Weights of a small multi-label image tagger: 9.52M parameters, arch vit.
Rows from block 13, named by matrix and row number. Each number is 500 + 25 x the weight over its row's rms, rounded and kept within 0 to 999. All counts start at 0. Numbers have three digits each.
# fc2: MLP down (model.blocks.13.mlp.fc2.weight, 192x1152), inputs 232-347
fc2.102:505516503480501497446490488487532488494496480506468494497490512500570504496502493499457501524515488507487513463487490503472485513491509491532497546470434501492479459503481518465495522492469506531499498517498506458448467489515442508476509494503510522523493485456491489495438519476493516487485494485499499405470498482527477538477406489515496489456510
fc2.103:492408497482511499524491501540487509510502486475473535332502462493495488498487501502541532527496473479496468436500472531526502499502497496463517439498502528524492460497477495488484520471462440495482502472467479507501490508491447473528477500506510496487489494514459509503503463466492524512454451532497487494482502471549412494496486493477477493437501
fc2.104:531461505473507501499498504485540503520509511471429486489509553497506486458496512494428481456521451505516446442488512465488491516480483492494496491433477500534488443496548493511485523480489493525440502482505502487496473504531494521515485483504493484552494496502484534503450515484490518491480607496498491520496496464535515532628550478524507497461507
fc2.105:502523500469516483542498538563536503502505484488518507470507501500504499517524508504551500479537495542505571492495503482548493534531500540486487517501574510459507499482538537505508548507488511478538491472492484533536512513494514492546514548498534508482492515550487582496551560490502517504529540495500521498511496484529549529559459486498519480523503
fc2.106:510538500504456494478497524466532501479493498505471514558501453498437511531547494507508490546491494459517571470503510519494502528484530515577507428493498475520492477499539514510504508519501474477541498499520509471530489487481512459497519495512511501465497505539469457503494609467482544508523440501509527486514496502502601515536502494497518494602496
fc2.107:499541501525512497498499492495447499489496569541501491478492540506516516482527507507442473520501506511510533511511504512519507498498503489469484479526545499466514539509499472502488485502498541506521499537521508501512509497513500523482514510499516516521499495431558509499561456516513449490534435494502467599506501545459479504405552499506494511509517
fc2.108:519484497482502500483493516502427501491495564497454494419492457496505496462470491508487478477527471490481509471503474464499495500519494504493500465522522512496499468504486505485477500445441500490477501488479493488475482495488479503499481509501479505496491519499527540500507423487514472487565521526493487599493504501485475538483550494490510505473506
fc2.109:497514499511520505473506512483508494517501526495504501623493443486442497559466503496557513491462491505497539473495523519602507485490496499524511534483445512464505452499505493546516488502510469496457498524514520532522479501494539475510502502498487497464515498487450456503488555483508534506507437492506501553493502520522590467441554503472516505585516
fc2.110:524516502528515503501510479496496496496503476509600473619503567502453510529513503496532516520509543487494541571505531517498501520494507500523506521494498502518502543501482506510520524541558553487580496504482521510544524494522525516479477481499507483493515512568522481500551502532528481509515460473504522434515500531471459496448444513501488503554486
fc2.111:512541502496501497531494464525474506493496493481448544406491547508501501474500484493485503560499483464498513464505477554482510515496498478467490496463517473518495481505505481469488528510450480514488501487499486497495489507517446517491513499489484498531472475465493501494505433506490485503421482497500471506478499488485457486544515516503491482378507
fc2.112:479512503540499507532502513524530512532502458520518520372503444496519491507446509503543560443493497503533439482515487515474509500514501502525518485534551531562513504509479484549537453559520521513493508474517510498472481531532538484512503517501505507512508519482507519512479559494463494519479508544512517495450507538507540495453509508458506503634478
fc2.113:540528503533530498515506508534539495508499448504538489555502597501498503496520495497479521512539506494501512523503531528498496521501499522520501494519507484481510548501525516546523531551511563500531499477504513530525523509497559543499505471498501488551511503526515546512565549514491500502517547463505528421502498508438535518500426500496510496571510
fc2.114:503510502523526496468496439510530489495501505510533526447491589507492503528549507493528487560516526504527541502497488538550505490481493492567485469540468521544486506508499518500490519524517510491523494543493482498494501488530475522475531471498519506538510469459486468498525493505525523515452415475499489527532498497489467509434468489491469512452504
fc2.115:558499501484509503453505439480462498483493518506523485400504418486537497502498484503435489529510507422498466514503485489477497491508500483529509472524497502530490520504449509474483497477518486489489506500490482480511502487509459475502480499505495491466508470489491503501507413508502490499520484524494469515507499525476413503508470499515481504430461
fc2.116:527499504560518496507497472520486494509494502503478513467518586502482510475493503494437511491515477443526483472505471567502501503516466499538509374539554491479511501504544489548519488535480556502474499489489511542478478511526569539486487473503473503548518482517541546505513502497469481515531479493503505478464500509462497541528509503477499513554491
fc2.117:533580501514545497488499507545499498494492545511515508664493632505502509515487508497516508511544490494498629497496516574568501495488488499527501502498508512431503508503490512516502534520453608503484499531498516527473491494529501554488514493493488511560505485484557506499554510506505466508509438484506489558489500506459509510454496489482488487514508
fc2.118:484501501456499503501497476493472503502500490511519515421502515508552486490548498497459497498501527568512525548503527493537504489520513465442498525453489520503507536503466476484466509446532530503514502496508492493491510514492471507513526503493494495530487484480538502496470432520506479505441577508508480511498502496503464486523485501499489499422522
fc2.119:510513503486495506521498430482454494508494514511486529600498529514486491545553499486484490523501514510499571518496519534538507487494539479525510458502514504494490521507455511456476504472520509496519497513510520510531506511496476519505503500504483480515493488506524472484474429510535500515430459507513496547557504491478474498467529495525487497433521
fc2.120:502544499481503503511497481500444502507502526511495503572509574513500505464514505494409486486509511524485542504501512530531507488490512473450501490461514487497506520508475490471471480457489564512499502504526489485491495502510458555501535538496492508558494484512577481493472420524488454499491620503501478531514505492478436543636526490520481502419496
fc2.121:467512503521491501513501549504542499521503521507440532467510504509455514492523506491519502522482512552530477485495482556507504480494490520531493460518497492483497489499547513521516474531497453521484498517538503524469504507508545508500542506502514514526501482465497463498481555493493524506467569498503521524502501499530578514568523519507509501517496
fc2.122:511491497502457515513507506481457498505497499506463520540510494510499501501480511498452524514436482507485487486509515561498507475477511454498521472471480486530495475517502447507496441477513494513444506510523508485471466511518498505490500483507446490503509489512527439506414458477484494512467515526511495512484510490477513448487562500513508525504512
fc2.123:511495500518476502484498532485572502496495498507494486559504412493446506524449488498556497476513517454508491493496485496471504518507496533556507505536496480536484490497506525500526484547527452500510498502503509494512497493480545471507494517504515506469504519489459481506460567484487539506510493497507544468501497524513592525542513518487526494561475
fc2.124:498474499515445498499500412466467504499501502490509483512501461501487507512497486499504478488509507427503502508497443484396494510488508509527506509538492436537491495495524523460483521495498495488501504469482483483522495486480497482443494497503519493475513506516479495495504415500507475498522498513497519495513497482479474496539514493471509502375478
fc2.125:527538503488541502496498465514497500481503532504517513653487603499490519507543491503490479553531517519476621529498529562574499515490504493509503506498511521486501534504454529474481543491501546495539501525496489495498506495488446539494516501499499513550508480535534501494524462524532479504491453480503483529533501474458455520450472489493470497462509
fc2.126:505567499499479505488502552476531510498496528516516502517496450480472504483526506509402482432494534469488507531491529473509492505514516504552511459526524516469495502501449499528517509506539443502517505505516475509507502496454524508526542525503495508505523503518474467502487530513518474499529601533493510544496505509440490482517526492499498503567478
fc2.127:477498503491419502533496502499519501493500433496476521508505406507481514547554501502533505560451508522488511495505476509469494505504509504499507493497503484515503507496473502507502485501543454489539497493530494493529504524481531440515516506512522499443491501509480520504468529486474532507441443498502535417524498492512540466462454508512509500521490
fc2.128:482499497518506496485490508494491490511486512499408518556487485507520500525495502487459479466508479492511481453483483506529494485526491534570502462503505499420520483492515520527522507505461485490475495491522500512478482509465539519488541484507500512525509510477506497508467546497501524513513475479513522501517500480508588520437478464511519486545520
fc2.129:509511500500443502518509489494519500497504483465497482536502515503473527497502497498495487495515503486472529527497443535406490506508502517559496556498513440533486501494504537477517531546526494509516498484512484490507514493477533514464501506498503508510514500538510551496493517506511475497491560490492536446534492469446542540550480504514511494454479
fc2.130:506491498480509502506501508530415509506502567497501502508496527520490476490479515505497483437502494479492539515508496462534502484507501491465510481511580531459507505507498496488466517442458505497477505513506499508499513504486467528522503494497476474512490531512548503507544437514541472495526474528501486594532505498498479477526555475501503494437520
fc2.131:505481501510515505470501540476596496499500456509507494414494477487516503515501509502514507523499505550523434484499544497525506495482502505531493526536423539523496507505447492528522485555531524502487497530495513496500498495500531487509494489502486508484506483469474476499469602484482533498487550481498514427483500528464529511432448525497492514593506
fc2.132:507510507515498505517505554499574500513505474490463493471509479502495499476495510486475509454505490549518423483487502476475510495497477501481485509475503502499504456498538465550524503521498489520432497492499531534473487516489573503495504499504481504500507487478458492495462591496494503492489603494504511496452503496494559479544519532478519514584500
fc2.133:486463499528495498494494491469513521516494493496516514355503444501556494489467491499524527466522494460544470501509480490475488530508487523548521491497523475537494504495494500491509492542498505492511507448486485475494494491510477456498496506499521489477499505493506533515477489493480496508494477548500501523463500505574468522524532498502491485497465
fc2.134:497474502514533499477498530486561496514493551514475513469504433493482496480479502496504502484508486509509483476490528475555497485497484528489503468525490529429509490498536522552517501498474495494460497492507515519477498497457541485530510501502494506467506462466488475508486586481492525494580478499505501576492504535488595504489539515490520502579488
fc2.135:512532506476448510490507459488453511489498532513544485617498439496533515548463514496469468511493513458470489518504501468459500462482495490531508564489447476532499512508457518488481472467521491514446516501522496496504513504527490496483516509503495505495503489457472498494489406519510490501500498530505485602500509544473495466503556502500513488408491
fc2.136:473518499528474502509495567465560511491507506532522533458510472484479519484524493501539505488470553524511522534497473553489510494499520507538508467555520489521487545502484504529514489540542470501559501495502490509503518498487565487504515539491504524494514467476488457487473524524487479514466554537500522466507495528537502488564483534492484498542463
fc2.137:514535497502466497512497477509490498491495476480439533592494476508447499550514510496515505521503483451507531462496492552506505498504503514558511475494485471484492475495544516492501518517478492493478499501532495503507491504487511483485534492504506499487499513506499473501480525482479546516461401484510524536523497471483599489459559483504529489479515
fc2.138:470446499496441501520506553465567504498505456468482488434501443497488496495480490495540499479461503547491375509496504422408496484506492520487490548506458485539499487490534510504526471521516451505488495502496515500511526508495543487510465499499490496472494512517440543490443583504484540490501556501500535451494497510505573463526521535493532503579497
fc2.139:511493503485483498507497574521507500482502528501441508569485411495460502506460490499554472536477471513496508417497511459514504526486507494526492477494553502521494458502493481501507504510471470496500492497504508509517485511495525459523480485501494489443473497478476488496491572470508558498505501486503496548515499515510597481516560508513523483565526
fc2.140:529484500490501502482504456497469493475505554519537477535511518512441483490455522504435494509534493462510485506497558491519507492507498469454501452520488529532486507511481493483475481464503569495478502535472502485497493498541482507510469489504488483483499504518551492497525420504515505504522493492499475549489505521458382526487542498529477520472510
fc2.141:488487497501455498514503513495520504502503497456453503489505448495459497511478519509515508480485465490509414452498482492467497471495481499456485497487478467505501425492561486544511484500491469500435501499518510507500475504496542461509495493509503507465499506493458515506502557471460519497501514512495500551481499489492563486497568486481526504530496
fc2.142:519515505505465505499504439477519501502504471494522519582508405496427519551521492493516496544473532449490518516494486534485504506477517514549515489490458457538491504500498541479501521506542427493527501495515491490538523496467508467488516505513523495457517475530444428497460491508509527517458477492505537483549501489478532477537518511501511500455473
fc2.143:502465501513504497454492489488504499504493501494478505486493434489514497528450500506550509499539476411516502475496465501431496514507497524545518529547502494504481438495503525460504513507457460504444503539492501481467467479486484476488479506507501512467500504496430510504491485470495535494529377528500502498491495499518500526455504509487511499481491
fc2.144:508535502504508502496505535492582501500508496501507488650510563497492507518531508498507491489493504546481567523495547501551501505481503484514501522460501518504506490504497491567506520511534501503507496541505541513520499505496571522526506495502480501532516486534486497498500603502520481499482566486502518444505500495480513494541457509502495517646506
fc2.145:493490499501498501477500547495509503505507480499553461431491505501544483494500492506493500443512509514498461543500525389428493505511512479519499549555500524525491504499444482504507514497518508516500501513472514511486512502505529505501475500492487495502497537492488552496503499505516508486511562524494500439477498514491444482491446526493501506546507
fc2.146:488496501497497503514507475456482501524497446478455505527502507510541518473497469491487518525500478595516477482509493496474484513505483493449492555426457462517519476497518494498495493485503518501476498442519527493497496518501519492482509499500512503522494486504509562505443490501478482491477578492497495448461499489499527507494491515474515511490506
fc2.147:487529501494495498524505484531484505499503509492525521556489435494449511529480500506585510546447499460480586511503456529515497510494505501495510531462529498502501468495502479480499477495494432489494499517504507497529500499526459464512498516501514503469501501503439520505506476478502502502486313512495487530470500513530480427410517508471491490467497
fc2.148:507496500511480500459501475463578509489498496502506524399494385495488525514494491504582489559506513499518487514496456503443500496491481531541498531561469490521487501498496538495515516536480457501449500527484503509485511484477515463475516500499512519471504481470443502500498538485503523504509432513497509530455497517495513472466502533473499506516488
fc2.149:466491504513496502526509433459543505528502450500579504441515547512484490492484508485532542486490536534518465569503506505460503481498517509452494566454450489537505549496521503490520465527535522507521500491510543487499546497523497531490504499499502491528505492521541505513479501519502485509474526486510529452514504513527485519545494522509495495472498
fc2.150:481463496466520499483497456469473500495502540489518487488495544499468504465474509510494472502495497486475503518496505482492489487503510500446494518485499517536494497497477517458474504456494520499510501531475493478480502479512438524503472488497495501518491495537530492503502381505524473495516517510489475539533500501511349523522542482544466497385488
fc2.151:498547500533491500511502565511579494493504459517563504634504519494483508501532499500544503502486541526479571537501511512498505516493527513550500487515502486516499531502493507524538489569544488497580495489499497506527516497475534518513505505502496501511509506567482464501499608510490520503499522468499528377511499518490539511542439518501506509614492
fc2.152:462478495505498504514494569476564510501500474515512506388517477504555508482507517503533530471490526623517477535501511500480495493502493502470490518512473519511499502501478485518513497523513507504500498511469516503462507499488534481516511518496494519485492484468514470493492514498493474496484602534490510516456504504532457476525529527494483519530473
fc2.153:508428500464488497503496474481459503507497488482464491400494486495547487496534491494471497504520476483488476484502484442476494522505492485451494528427492502517507461494491476470471532449493479497460501487483508482507491505505468488485481486504492488489490487479455578498464453485505494486501514516501478483470499486487472490483483499472503504440507
fc2.154:490493500513540497498500515530480494509505473518516493426506514511528476461504492503526520474475510496510466522503489486490508491494507503463500456520535492464503561501523488496500455499487534507539501485492490499490514489503450511500481485492483484499489522490564449499517458515474497501481471488498498450509498497588443507543477497536484492461498
fc2.155:517475493513537501481494507459504502506509528508517476535490471496450500498500496512468482435496504494513495499500523474542496534497542540541518439560481535450510513499492529528499532495479535489534498510488510502482524486480505505515506504500515503496508535517536434499496506503520516492610456507510537544548505496508516510433524494509502495529532
fc2.156:524485502484509497509503430517447498504504525486504495514501588513454491468563493498484476563510499417512544521502473515497505505490495478432481478471514492590496481495524483476460510471542533496490501483505488492512503492514468505481503468492500489522495476486514495498510413498500473496475522492497476520527495497465452506585502499503486495384495