Weights of a small multi-label image tagger.
Model: 40-pixel images, arch vit, activation gelu, patch size [4, 4], width 192.
Data: trained on telescope images of galaxies (Galaxy Zoo DECaLS), 16.5 epochs.
Rows from block 8, named by matrix and row number. Each number is 200 + 20 x the weight over the matrix's rms, rounded and kept within 0 to 999. All counts start at 0.
# fc2: MLP down (model.blocks.8.mlp.fc2.weight, 192x1152), inputs 825-879
fc2.101,205,234,204,228,200,206,205,169,185,237,195,250,224,205,191,220,193,177,196,129,200,181,221,186,168,189,197,283,194,194,184,200,194,200,184,201,191,190,193,203,195,207,199,159,201,232,175,186,200,181,202,180,186,195,201
fc2.102,198,204,196,202,190,192,209,198,196,185,207,153,119,204,150,193,185,210,198,204,198,192,183,198,174,191,201,155,194,204,209,203,192,202,201,188,190,202,207,198,204,195,191,195,206,139,189,206,203,195,188,209,186,188,196
fc2.103,200,177,197,189,197,193,183,197,201,211,197,176,204,214,219,183,196,220,194,206,182,175,204,204,209,183,191,199,213,194,212,208,179,202,194,223,200,198,191,198,208,197,205,233,202,157,178,181,211,228,215,209,227,190,160
fc2.104,215,178,190,205,196,205,190,215,218,232,168,244,209,209,197,224,207,209,199,187,199,177,192,199,188,195,200,244,205,211,224,202,193,200,182,204,216,196,201,196,192,209,235,188,201,210,231,215,208,213,205,239,221,195,221
fc2.105,224,184,195,243,198,191,178,252,139,275,178,245,315,217,225,247,235,233,189,183,199,287,252,183,230,246,183,190,210,235,215,207,170,184,197,192,214,208,187,198,196,189,226,179,175,209,184,219,220,230,266,207,167,217,358
fc2.106,202,208,192,133,205,181,221,221,231,232,221,250,172,198,203,214,208,198,207,201,215,259,190,203,223,182,185,186,196,171,213,187,221,195,213,212,185,218,203,202,200,198,166,220,208,195,182,195,210,200,181,190,212,193,191
fc2.107,214,237,206,191,211,223,214,185,216,193,200,205,209,193,192,200,204,184,204,168,214,205,183,198,213,192,229,229,181,179,176,198,196,203,214,218,187,199,198,203,209,209,192,173,201,203,253,196,193,202,170,217,195,207,192
fc2.108,213,181,201,217,197,246,208,229,195,213,197,212,227,224,178,221,208,211,203,177,210,227,160,182,221,231,189,198,203,205,189,209,205,201,216,194,210,187,194,201,202,200,201,187,195,209,256,195,214,209,196,199,178,205,238
fc2.109,191,238,201,208,206,213,183,177,181,203,203,174,214,212,180,209,198,181,197,179,211,194,208,199,185,182,211,166,223,165,188,197,200,200,183,216,220,209,207,206,196,202,192,189,203,245,187,203,198,222,199,196,182,221,167
fc2.110,195,161,193,196,186,205,186,185,179,153,203,248,248,190,216,189,205,193,192,188,203,152,222,205,199,212,206,190,203,188,193,197,203,196,187,191,211,191,212,202,194,187,212,157,192,231,194,176,179,163,194,202,164,185,163
fc2.111,207,240,207,211,212,208,218,184,216,210,197,155,194,192,163,180,193,220,203,216,201,178,186,195,185,195,197,192,202,195,212,205,177,210,215,199,192,201,190,203,212,202,192,246,201,157,172,185,212,209,209,206,249,201,104
fc2.112,195,201,199,224,215,202,230,212,199,202,215,158,159,201,246,180,204,185,192,219,195,189,265,174,207,184,185,219,207,201,218,189,166,209,208,201,202,193,200,192,204,178,157,250,202,162,63,199,202,195,246,142,229,195,153
fc2.113,200,190,199,216,202,175,206,177,208,203,212,262,231,184,214,197,194,184,198,139,204,151,220,186,184,169,197,238,225,211,188,198,215,200,190,199,181,186,197,200,202,188,170,154,201,184,220,202,204,174,213,182,146,166,188
fc2.114,191,158,202,172,206,164,200,197,199,221,195,192,145,194,222,190,179,205,213,205,197,189,177,206,204,164,215,203,197,173,209,206,195,201,161,228,223,207,212,195,197,194,204,233,203,214,226,209,190,192,194,194,322,215,165
fc2.115,207,192,203,246,192,208,186,189,179,194,180,157,149,191,172,208,189,218,206,189,196,173,176,201,193,188,200,167,201,214,225,197,194,205,192,197,184,198,196,199,204,197,239,157,211,206,289,202,187,197,189,234,157,211,176
fc2.116,203,249,204,197,201,175,203,158,185,182,214,210,233,199,221,206,191,174,191,210,211,164,256,192,209,159,195,219,221,192,253,197,224,199,159,202,180,209,213,199,206,194,165,188,203,189,95,197,196,193,180,165,202,202,172
fc2.117,196,205,201,222,194,193,204,199,194,223,204,235,225,199,188,192,189,191,198,182,196,212,211,188,191,200,201,194,190,193,166,202,212,202,187,185,204,202,206,200,200,202,200,167,197,196,190,182,199,199,194,186,197,198,197
fc2.118,195,185,198,186,194,231,182,229,172,190,183,202,180,188,231,189,200,218,202,191,198,295,221,190,219,187,211,202,171,203,170,202,202,193,196,213,200,210,206,205,199,214,194,181,199,165,195,214,184,183,208,183,161,197,199
fc2.119,188,203,205,196,214,209,195,187,200,178,214,191,161,189,155,192,186,200,212,208,189,202,162,207,174,195,210,173,193,175,196,196,193,206,198,192,223,210,198,207,201,206,237,226,194,209,212,178,175,205,205,194,236,216,133
fc2.120,204,234,204,203,206,208,213,191,201,199,204,183,188,195,193,191,207,204,201,220,196,224,199,193,182,208,198,174,178,198,191,197,187,198,211,187,187,200,200,202,200,209,208,200,197,179,180,187,194,196,206,182,200,198,219
fc2.121,197,231,204,165,205,185,206,183,199,202,204,181,183,208,190,226,194,186,193,217,207,203,175,204,255,178,209,194,211,191,213,200,195,197,205,242,201,213,208,204,203,211,201,194,200,218,275,198,207,234,183,219,212,213,194
fc2.122,198,209,203,188,214,222,203,188,198,188,231,137,127,198,150,178,169,167,212,224,206,192,158,197,179,158,206,161,184,192,187,192,196,206,210,194,202,192,216,203,201,184,205,222,214,204,230,193,194,193,165,194,176,209,128
fc2.123,198,176,197,217,192,217,212,221,198,184,194,188,173,208,206,191,196,192,199,240,216,188,167,196,191,195,188,207,218,215,216,197,216,200,210,154,216,198,197,198,197,183,224,217,206,192,219,213,200,173,199,219,201,214,242
fc2.124,216,153,198,184,211,256,218,237,237,164,217,175,190,190,193,174,201,244,203,219,246,131,158,206,187,230,213,217,179,207,206,197,200,200,215,157,205,205,196,195,198,182,194,246,199,215,293,201,189,140,191,213,252,206,163
fc2.125,200,184,197,192,200,185,188,189,205,176,203,248,284,193,194,192,197,210,206,184,205,153,125,195,210,205,210,192,202,208,179,206,233,202,194,201,219,199,206,201,200,197,214,169,195,220,274,199,187,216,174,223,190,193,203
fc2.126,187,229,201,206,205,195,201,218,186,199,184,187,196,197,221,202,200,215,208,180,214,172,189,185,258,199,210,221,224,218,213,190,198,201,200,213,187,190,204,204,200,200,211,186,195,235,266,209,205,186,191,212,189,194,162
fc2.127,191,213,201,178,194,177,192,198,193,183,208,202,205,202,213,193,202,198,198,205,187,195,212,201,201,184,192,167,212,200,196,199,217,196,203,212,199,204,198,203,196,188,188,221,202,193,147,204,200,200,211,200,199,190,178
fc2.128,170,227,206,240,191,172,177,220,200,220,187,183,242,196,233,215,190,200,204,172,200,214,241,189,232,187,197,161,217,219,198,202,198,198,180,189,214,200,199,209,204,190,173,190,206,178,190,186,210,214,199,185,174,203,181
fc2.129,214,170,199,201,207,192,236,207,224,169,226,136,116,207,192,196,195,202,206,244,202,175,162,192,171,217,198,198,169,236,194,181,180,205,227,155,211,191,198,200,197,190,202,217,204,227,251,193,204,162,208,204,192,196,263
fc2.130,198,163,199,169,209,208,204,233,220,192,186,286,236,198,216,208,217,195,209,173,198,250,186,219,213,242,199,222,190,187,167,208,190,206,225,204,205,198,200,205,200,218,229,229,189,225,176,204,208,199,211,174,248,207,217
fc2.131,193,227,200,210,197,192,218,157,181,204,204,199,171,201,223,180,186,180,195,194,175,207,206,190,179,155,201,215,203,203,195,196,217,198,195,190,178,207,194,198,205,192,167,231,202,214,135,183,204,206,204,182,228,188,162
fc2.132,208,261,205,189,194,304,203,220,195,204,195,178,215,193,189,170,190,199,202,260,243,209,209,197,159,204,214,215,210,213,271,209,215,198,192,162,224,210,196,195,200,201,219,213,193,161,188,210,192,219,200,196,204,224,155
fc2.133,203,143,189,187,194,184,197,227,247,218,179,211,194,199,226,175,207,238,209,208,196,230,188,216,230,166,189,193,199,209,220,208,188,210,207,224,191,184,203,206,210,188,207,253,205,192,224,190,202,177,203,210,248,207,159
fc2.134,191,182,205,205,194,194,204,204,185,203,180,127,140,184,169,211,193,193,204,238,208,196,193,187,138,159,185,124,218,196,221,194,218,200,194,199,217,199,207,194,200,180,208,212,204,174,153,187,169,235,181,185,207,219,190
fc2.135,203,235,206,212,189,243,177,207,191,212,169,229,222,208,199,211,208,210,204,161,199,192,249,198,211,215,215,183,192,207,206,189,176,201,190,201,205,202,198,211,195,210,206,187,209,217,182,185,194,173,204,193,176,205,162
fc2.136,208,214,203,165,213,181,227,235,227,181,220,144,129,202,219,169,196,204,210,296,204,243,146,183,184,187,197,170,223,223,209,203,221,206,225,173,216,204,207,189,201,180,211,253,206,158,185,215,198,192,186,249,263,218,223
fc2.137,188,190,199,188,199,187,192,232,222,196,198,251,192,196,185,193,190,205,207,210,207,166,187,197,202,180,190,209,189,190,206,203,199,197,198,179,196,206,195,209,208,210,225,219,206,209,285,194,199,226,198,160,229,199,123
fc2.138,202,202,204,230,208,218,231,202,220,173,212,138,167,209,206,223,212,183,203,232,204,215,230,200,230,246,195,181,211,204,196,194,206,201,230,199,195,215,201,195,198,195,134,214,197,161,165,190,206,182,218,141,198,217,212
fc2.139,198,220,194,170,218,216,206,193,232,224,197,256,269,209,214,215,209,177,203,190,201,210,196,214,188,227,177,221,219,202,199,209,206,200,208,210,218,202,198,207,205,210,218,256,197,225,119,192,230,216,198,190,249,208,203
fc2.140,213,222,196,174,189,196,218,171,192,186,200,156,168,211,200,191,185,163,201,283,176,230,240,215,213,185,177,220,206,208,231,210,184,199,206,186,177,197,206,197,215,218,209,239,212,183,168,179,187,182,155,192,256,223,182
fc2.141,193,225,202,207,211,212,206,184,207,210,217,227,189,207,154,224,215,186,207,244,201,174,216,197,207,209,196,199,184,171,214,194,190,202,219,213,187,193,196,203,202,206,191,199,203,199,197,171,204,211,185,167,218,203,182
fc2.142,188,217,204,197,206,193,192,179,220,150,210,168,218,198,171,189,208,207,204,230,210,139,151,208,156,204,202,155,204,205,211,190,231,202,197,175,209,204,194,203,192,194,212,231,201,235,240,208,187,183,205,200,209,208,152
fc2.143,203,177,206,223,187,225,231,201,211,194,182,181,138,196,200,182,176,197,200,255,215,219,188,214,187,212,200,229,195,201,240,198,243,203,217,154,188,212,198,196,212,186,233,199,204,180,192,218,201,209,194,171,195,216,212
fc2.144,219,254,198,193,208,248,221,208,175,226,220,153,156,214,162,201,182,161,198,182,222,247,151,204,143,226,203,197,230,201,182,203,189,193,182,163,196,212,200,196,194,205,191,205,190,210,153,228,205,202,207,212,178,191,197
fc2.145,202,203,200,202,198,220,198,209,214,205,198,217,199,206,241,204,183,199,203,167,214,242,199,229,239,225,210,225,227,218,238,214,222,207,180,228,211,208,201,193,210,218,181,195,198,221,169,215,213,179,195,214,201,202,157
fc2.146,215,191,191,223,203,210,214,207,216,224,225,207,244,201,183,211,196,220,196,182,212,227,199,194,148,198,204,179,190,197,176,189,202,199,212,205,193,193,198,199,194,196,173,219,197,147,239,210,208,161,220,210,171,191,174
fc2.147,190,201,195,208,198,161,188,206,184,185,208,112,149,208,188,205,207,204,199,228,184,197,172,200,203,195,200,125,195,184,201,199,177,197,191,202,208,206,203,198,196,193,209,222,198,196,134,202,198,195,205,192,191,209,174
fc2.148,200,183,201,183,196,221,200,204,206,199,193,172,198,207,215,195,207,203,207,261,195,240,202,206,201,207,194,175,200,207,216,203,198,199,220,189,213,217,200,202,203,206,220,241,194,236,192,202,197,201,204,196,244,223,216
fc2.149,205,184,197,193,217,193,200,199,214,148,223,198,186,190,236,219,232,198,199,204,209,197,236,210,216,214,210,188,180,206,200,183,218,207,198,204,187,195,209,199,192,217,155,199,196,202,216,199,185,211,230,153,167,193,219
fc2.150,191,120,202,196,213,182,208,184,204,158,184,166,107,199,192,179,202,195,195,226,169,183,182,195,200,195,193,212,170,204,173,198,168,204,210,182,188,194,205,190,200,204,224,220,205,211,196,235,204,223,176,199,241,200,268
fc2.151,206,193,204,161,200,190,215,202,208,203,221,177,230,195,203,188,208,204,198,243,198,202,173,205,176,215,194,212,224,196,201,202,199,197,216,220,215,203,195,195,197,188,182,194,193,194,247,188,191,160,250,196,192,197,169
fc2.152,213,186,206,186,205,217,219,209,199,210,202,169,167,210,207,183,195,209,206,263,188,276,185,195,192,242,192,206,204,200,222,210,191,203,216,194,197,198,201,201,207,190,227,235,192,219,240,165,196,197,208,204,283,221,219
fc2.153,208,139,196,165,198,227,195,228,223,217,191,223,210,193,223,208,218,211,203,189,213,212,192,214,220,208,214,216,187,196,217,198,212,201,193,230,205,210,205,198,196,208,194,220,199,203,200,227,201,218,199,201,236,208,211
fc2.154,198,192,200,199,202,178,191,204,184,195,199,159,188,185,187,191,186,198,193,237,195,234,161,205,154,185,190,196,196,205,195,204,199,197,198,205,193,203,199,196,193,198,218,185,201,178,211,219,177,193,200,204,169,195,242
fc2.155,186,164,191,266,205,173,174,225,209,196,199,232,193,212,208,252,206,181,200,170,198,207,158,201,255,206,207,193,211,187,173,201,212,198,194,210,220,204,196,202,197,213,182,207,203,244,240,217,198,220,167,195,193,219,179
fc2.156,217,149,196,145,199,245,195,180,228,184,197,200,179,183,190,149,187,215,204,249,231,161,159,210,173,187,220,154,190,194,234,207,262,196,202,209,209,192,201,194,196,213,219,205,208,172,234,241,177,205,160,234,230,200,194
fc2.157,207,174,198,200,193,229,193,194,209,189,204,219,172,198,218,191,190,193,205,201,201,202,184,199,201,202,198,174,196,193,213,203,209,197,193,193,204,199,200,201,199,195,196,195,200,213,194,200,192,197,192,178,204,193,212
fc2.158,183,122,196,221,210,142,196,158,207,205,188,217,171,187,181,191,170,180,197,199,151,252,172,211,251,194,195,192,202,178,169,201,192,209,223,240,200,209,207,202,202,203,226,211,211,210,190,178,202,224,192,207,233,232,225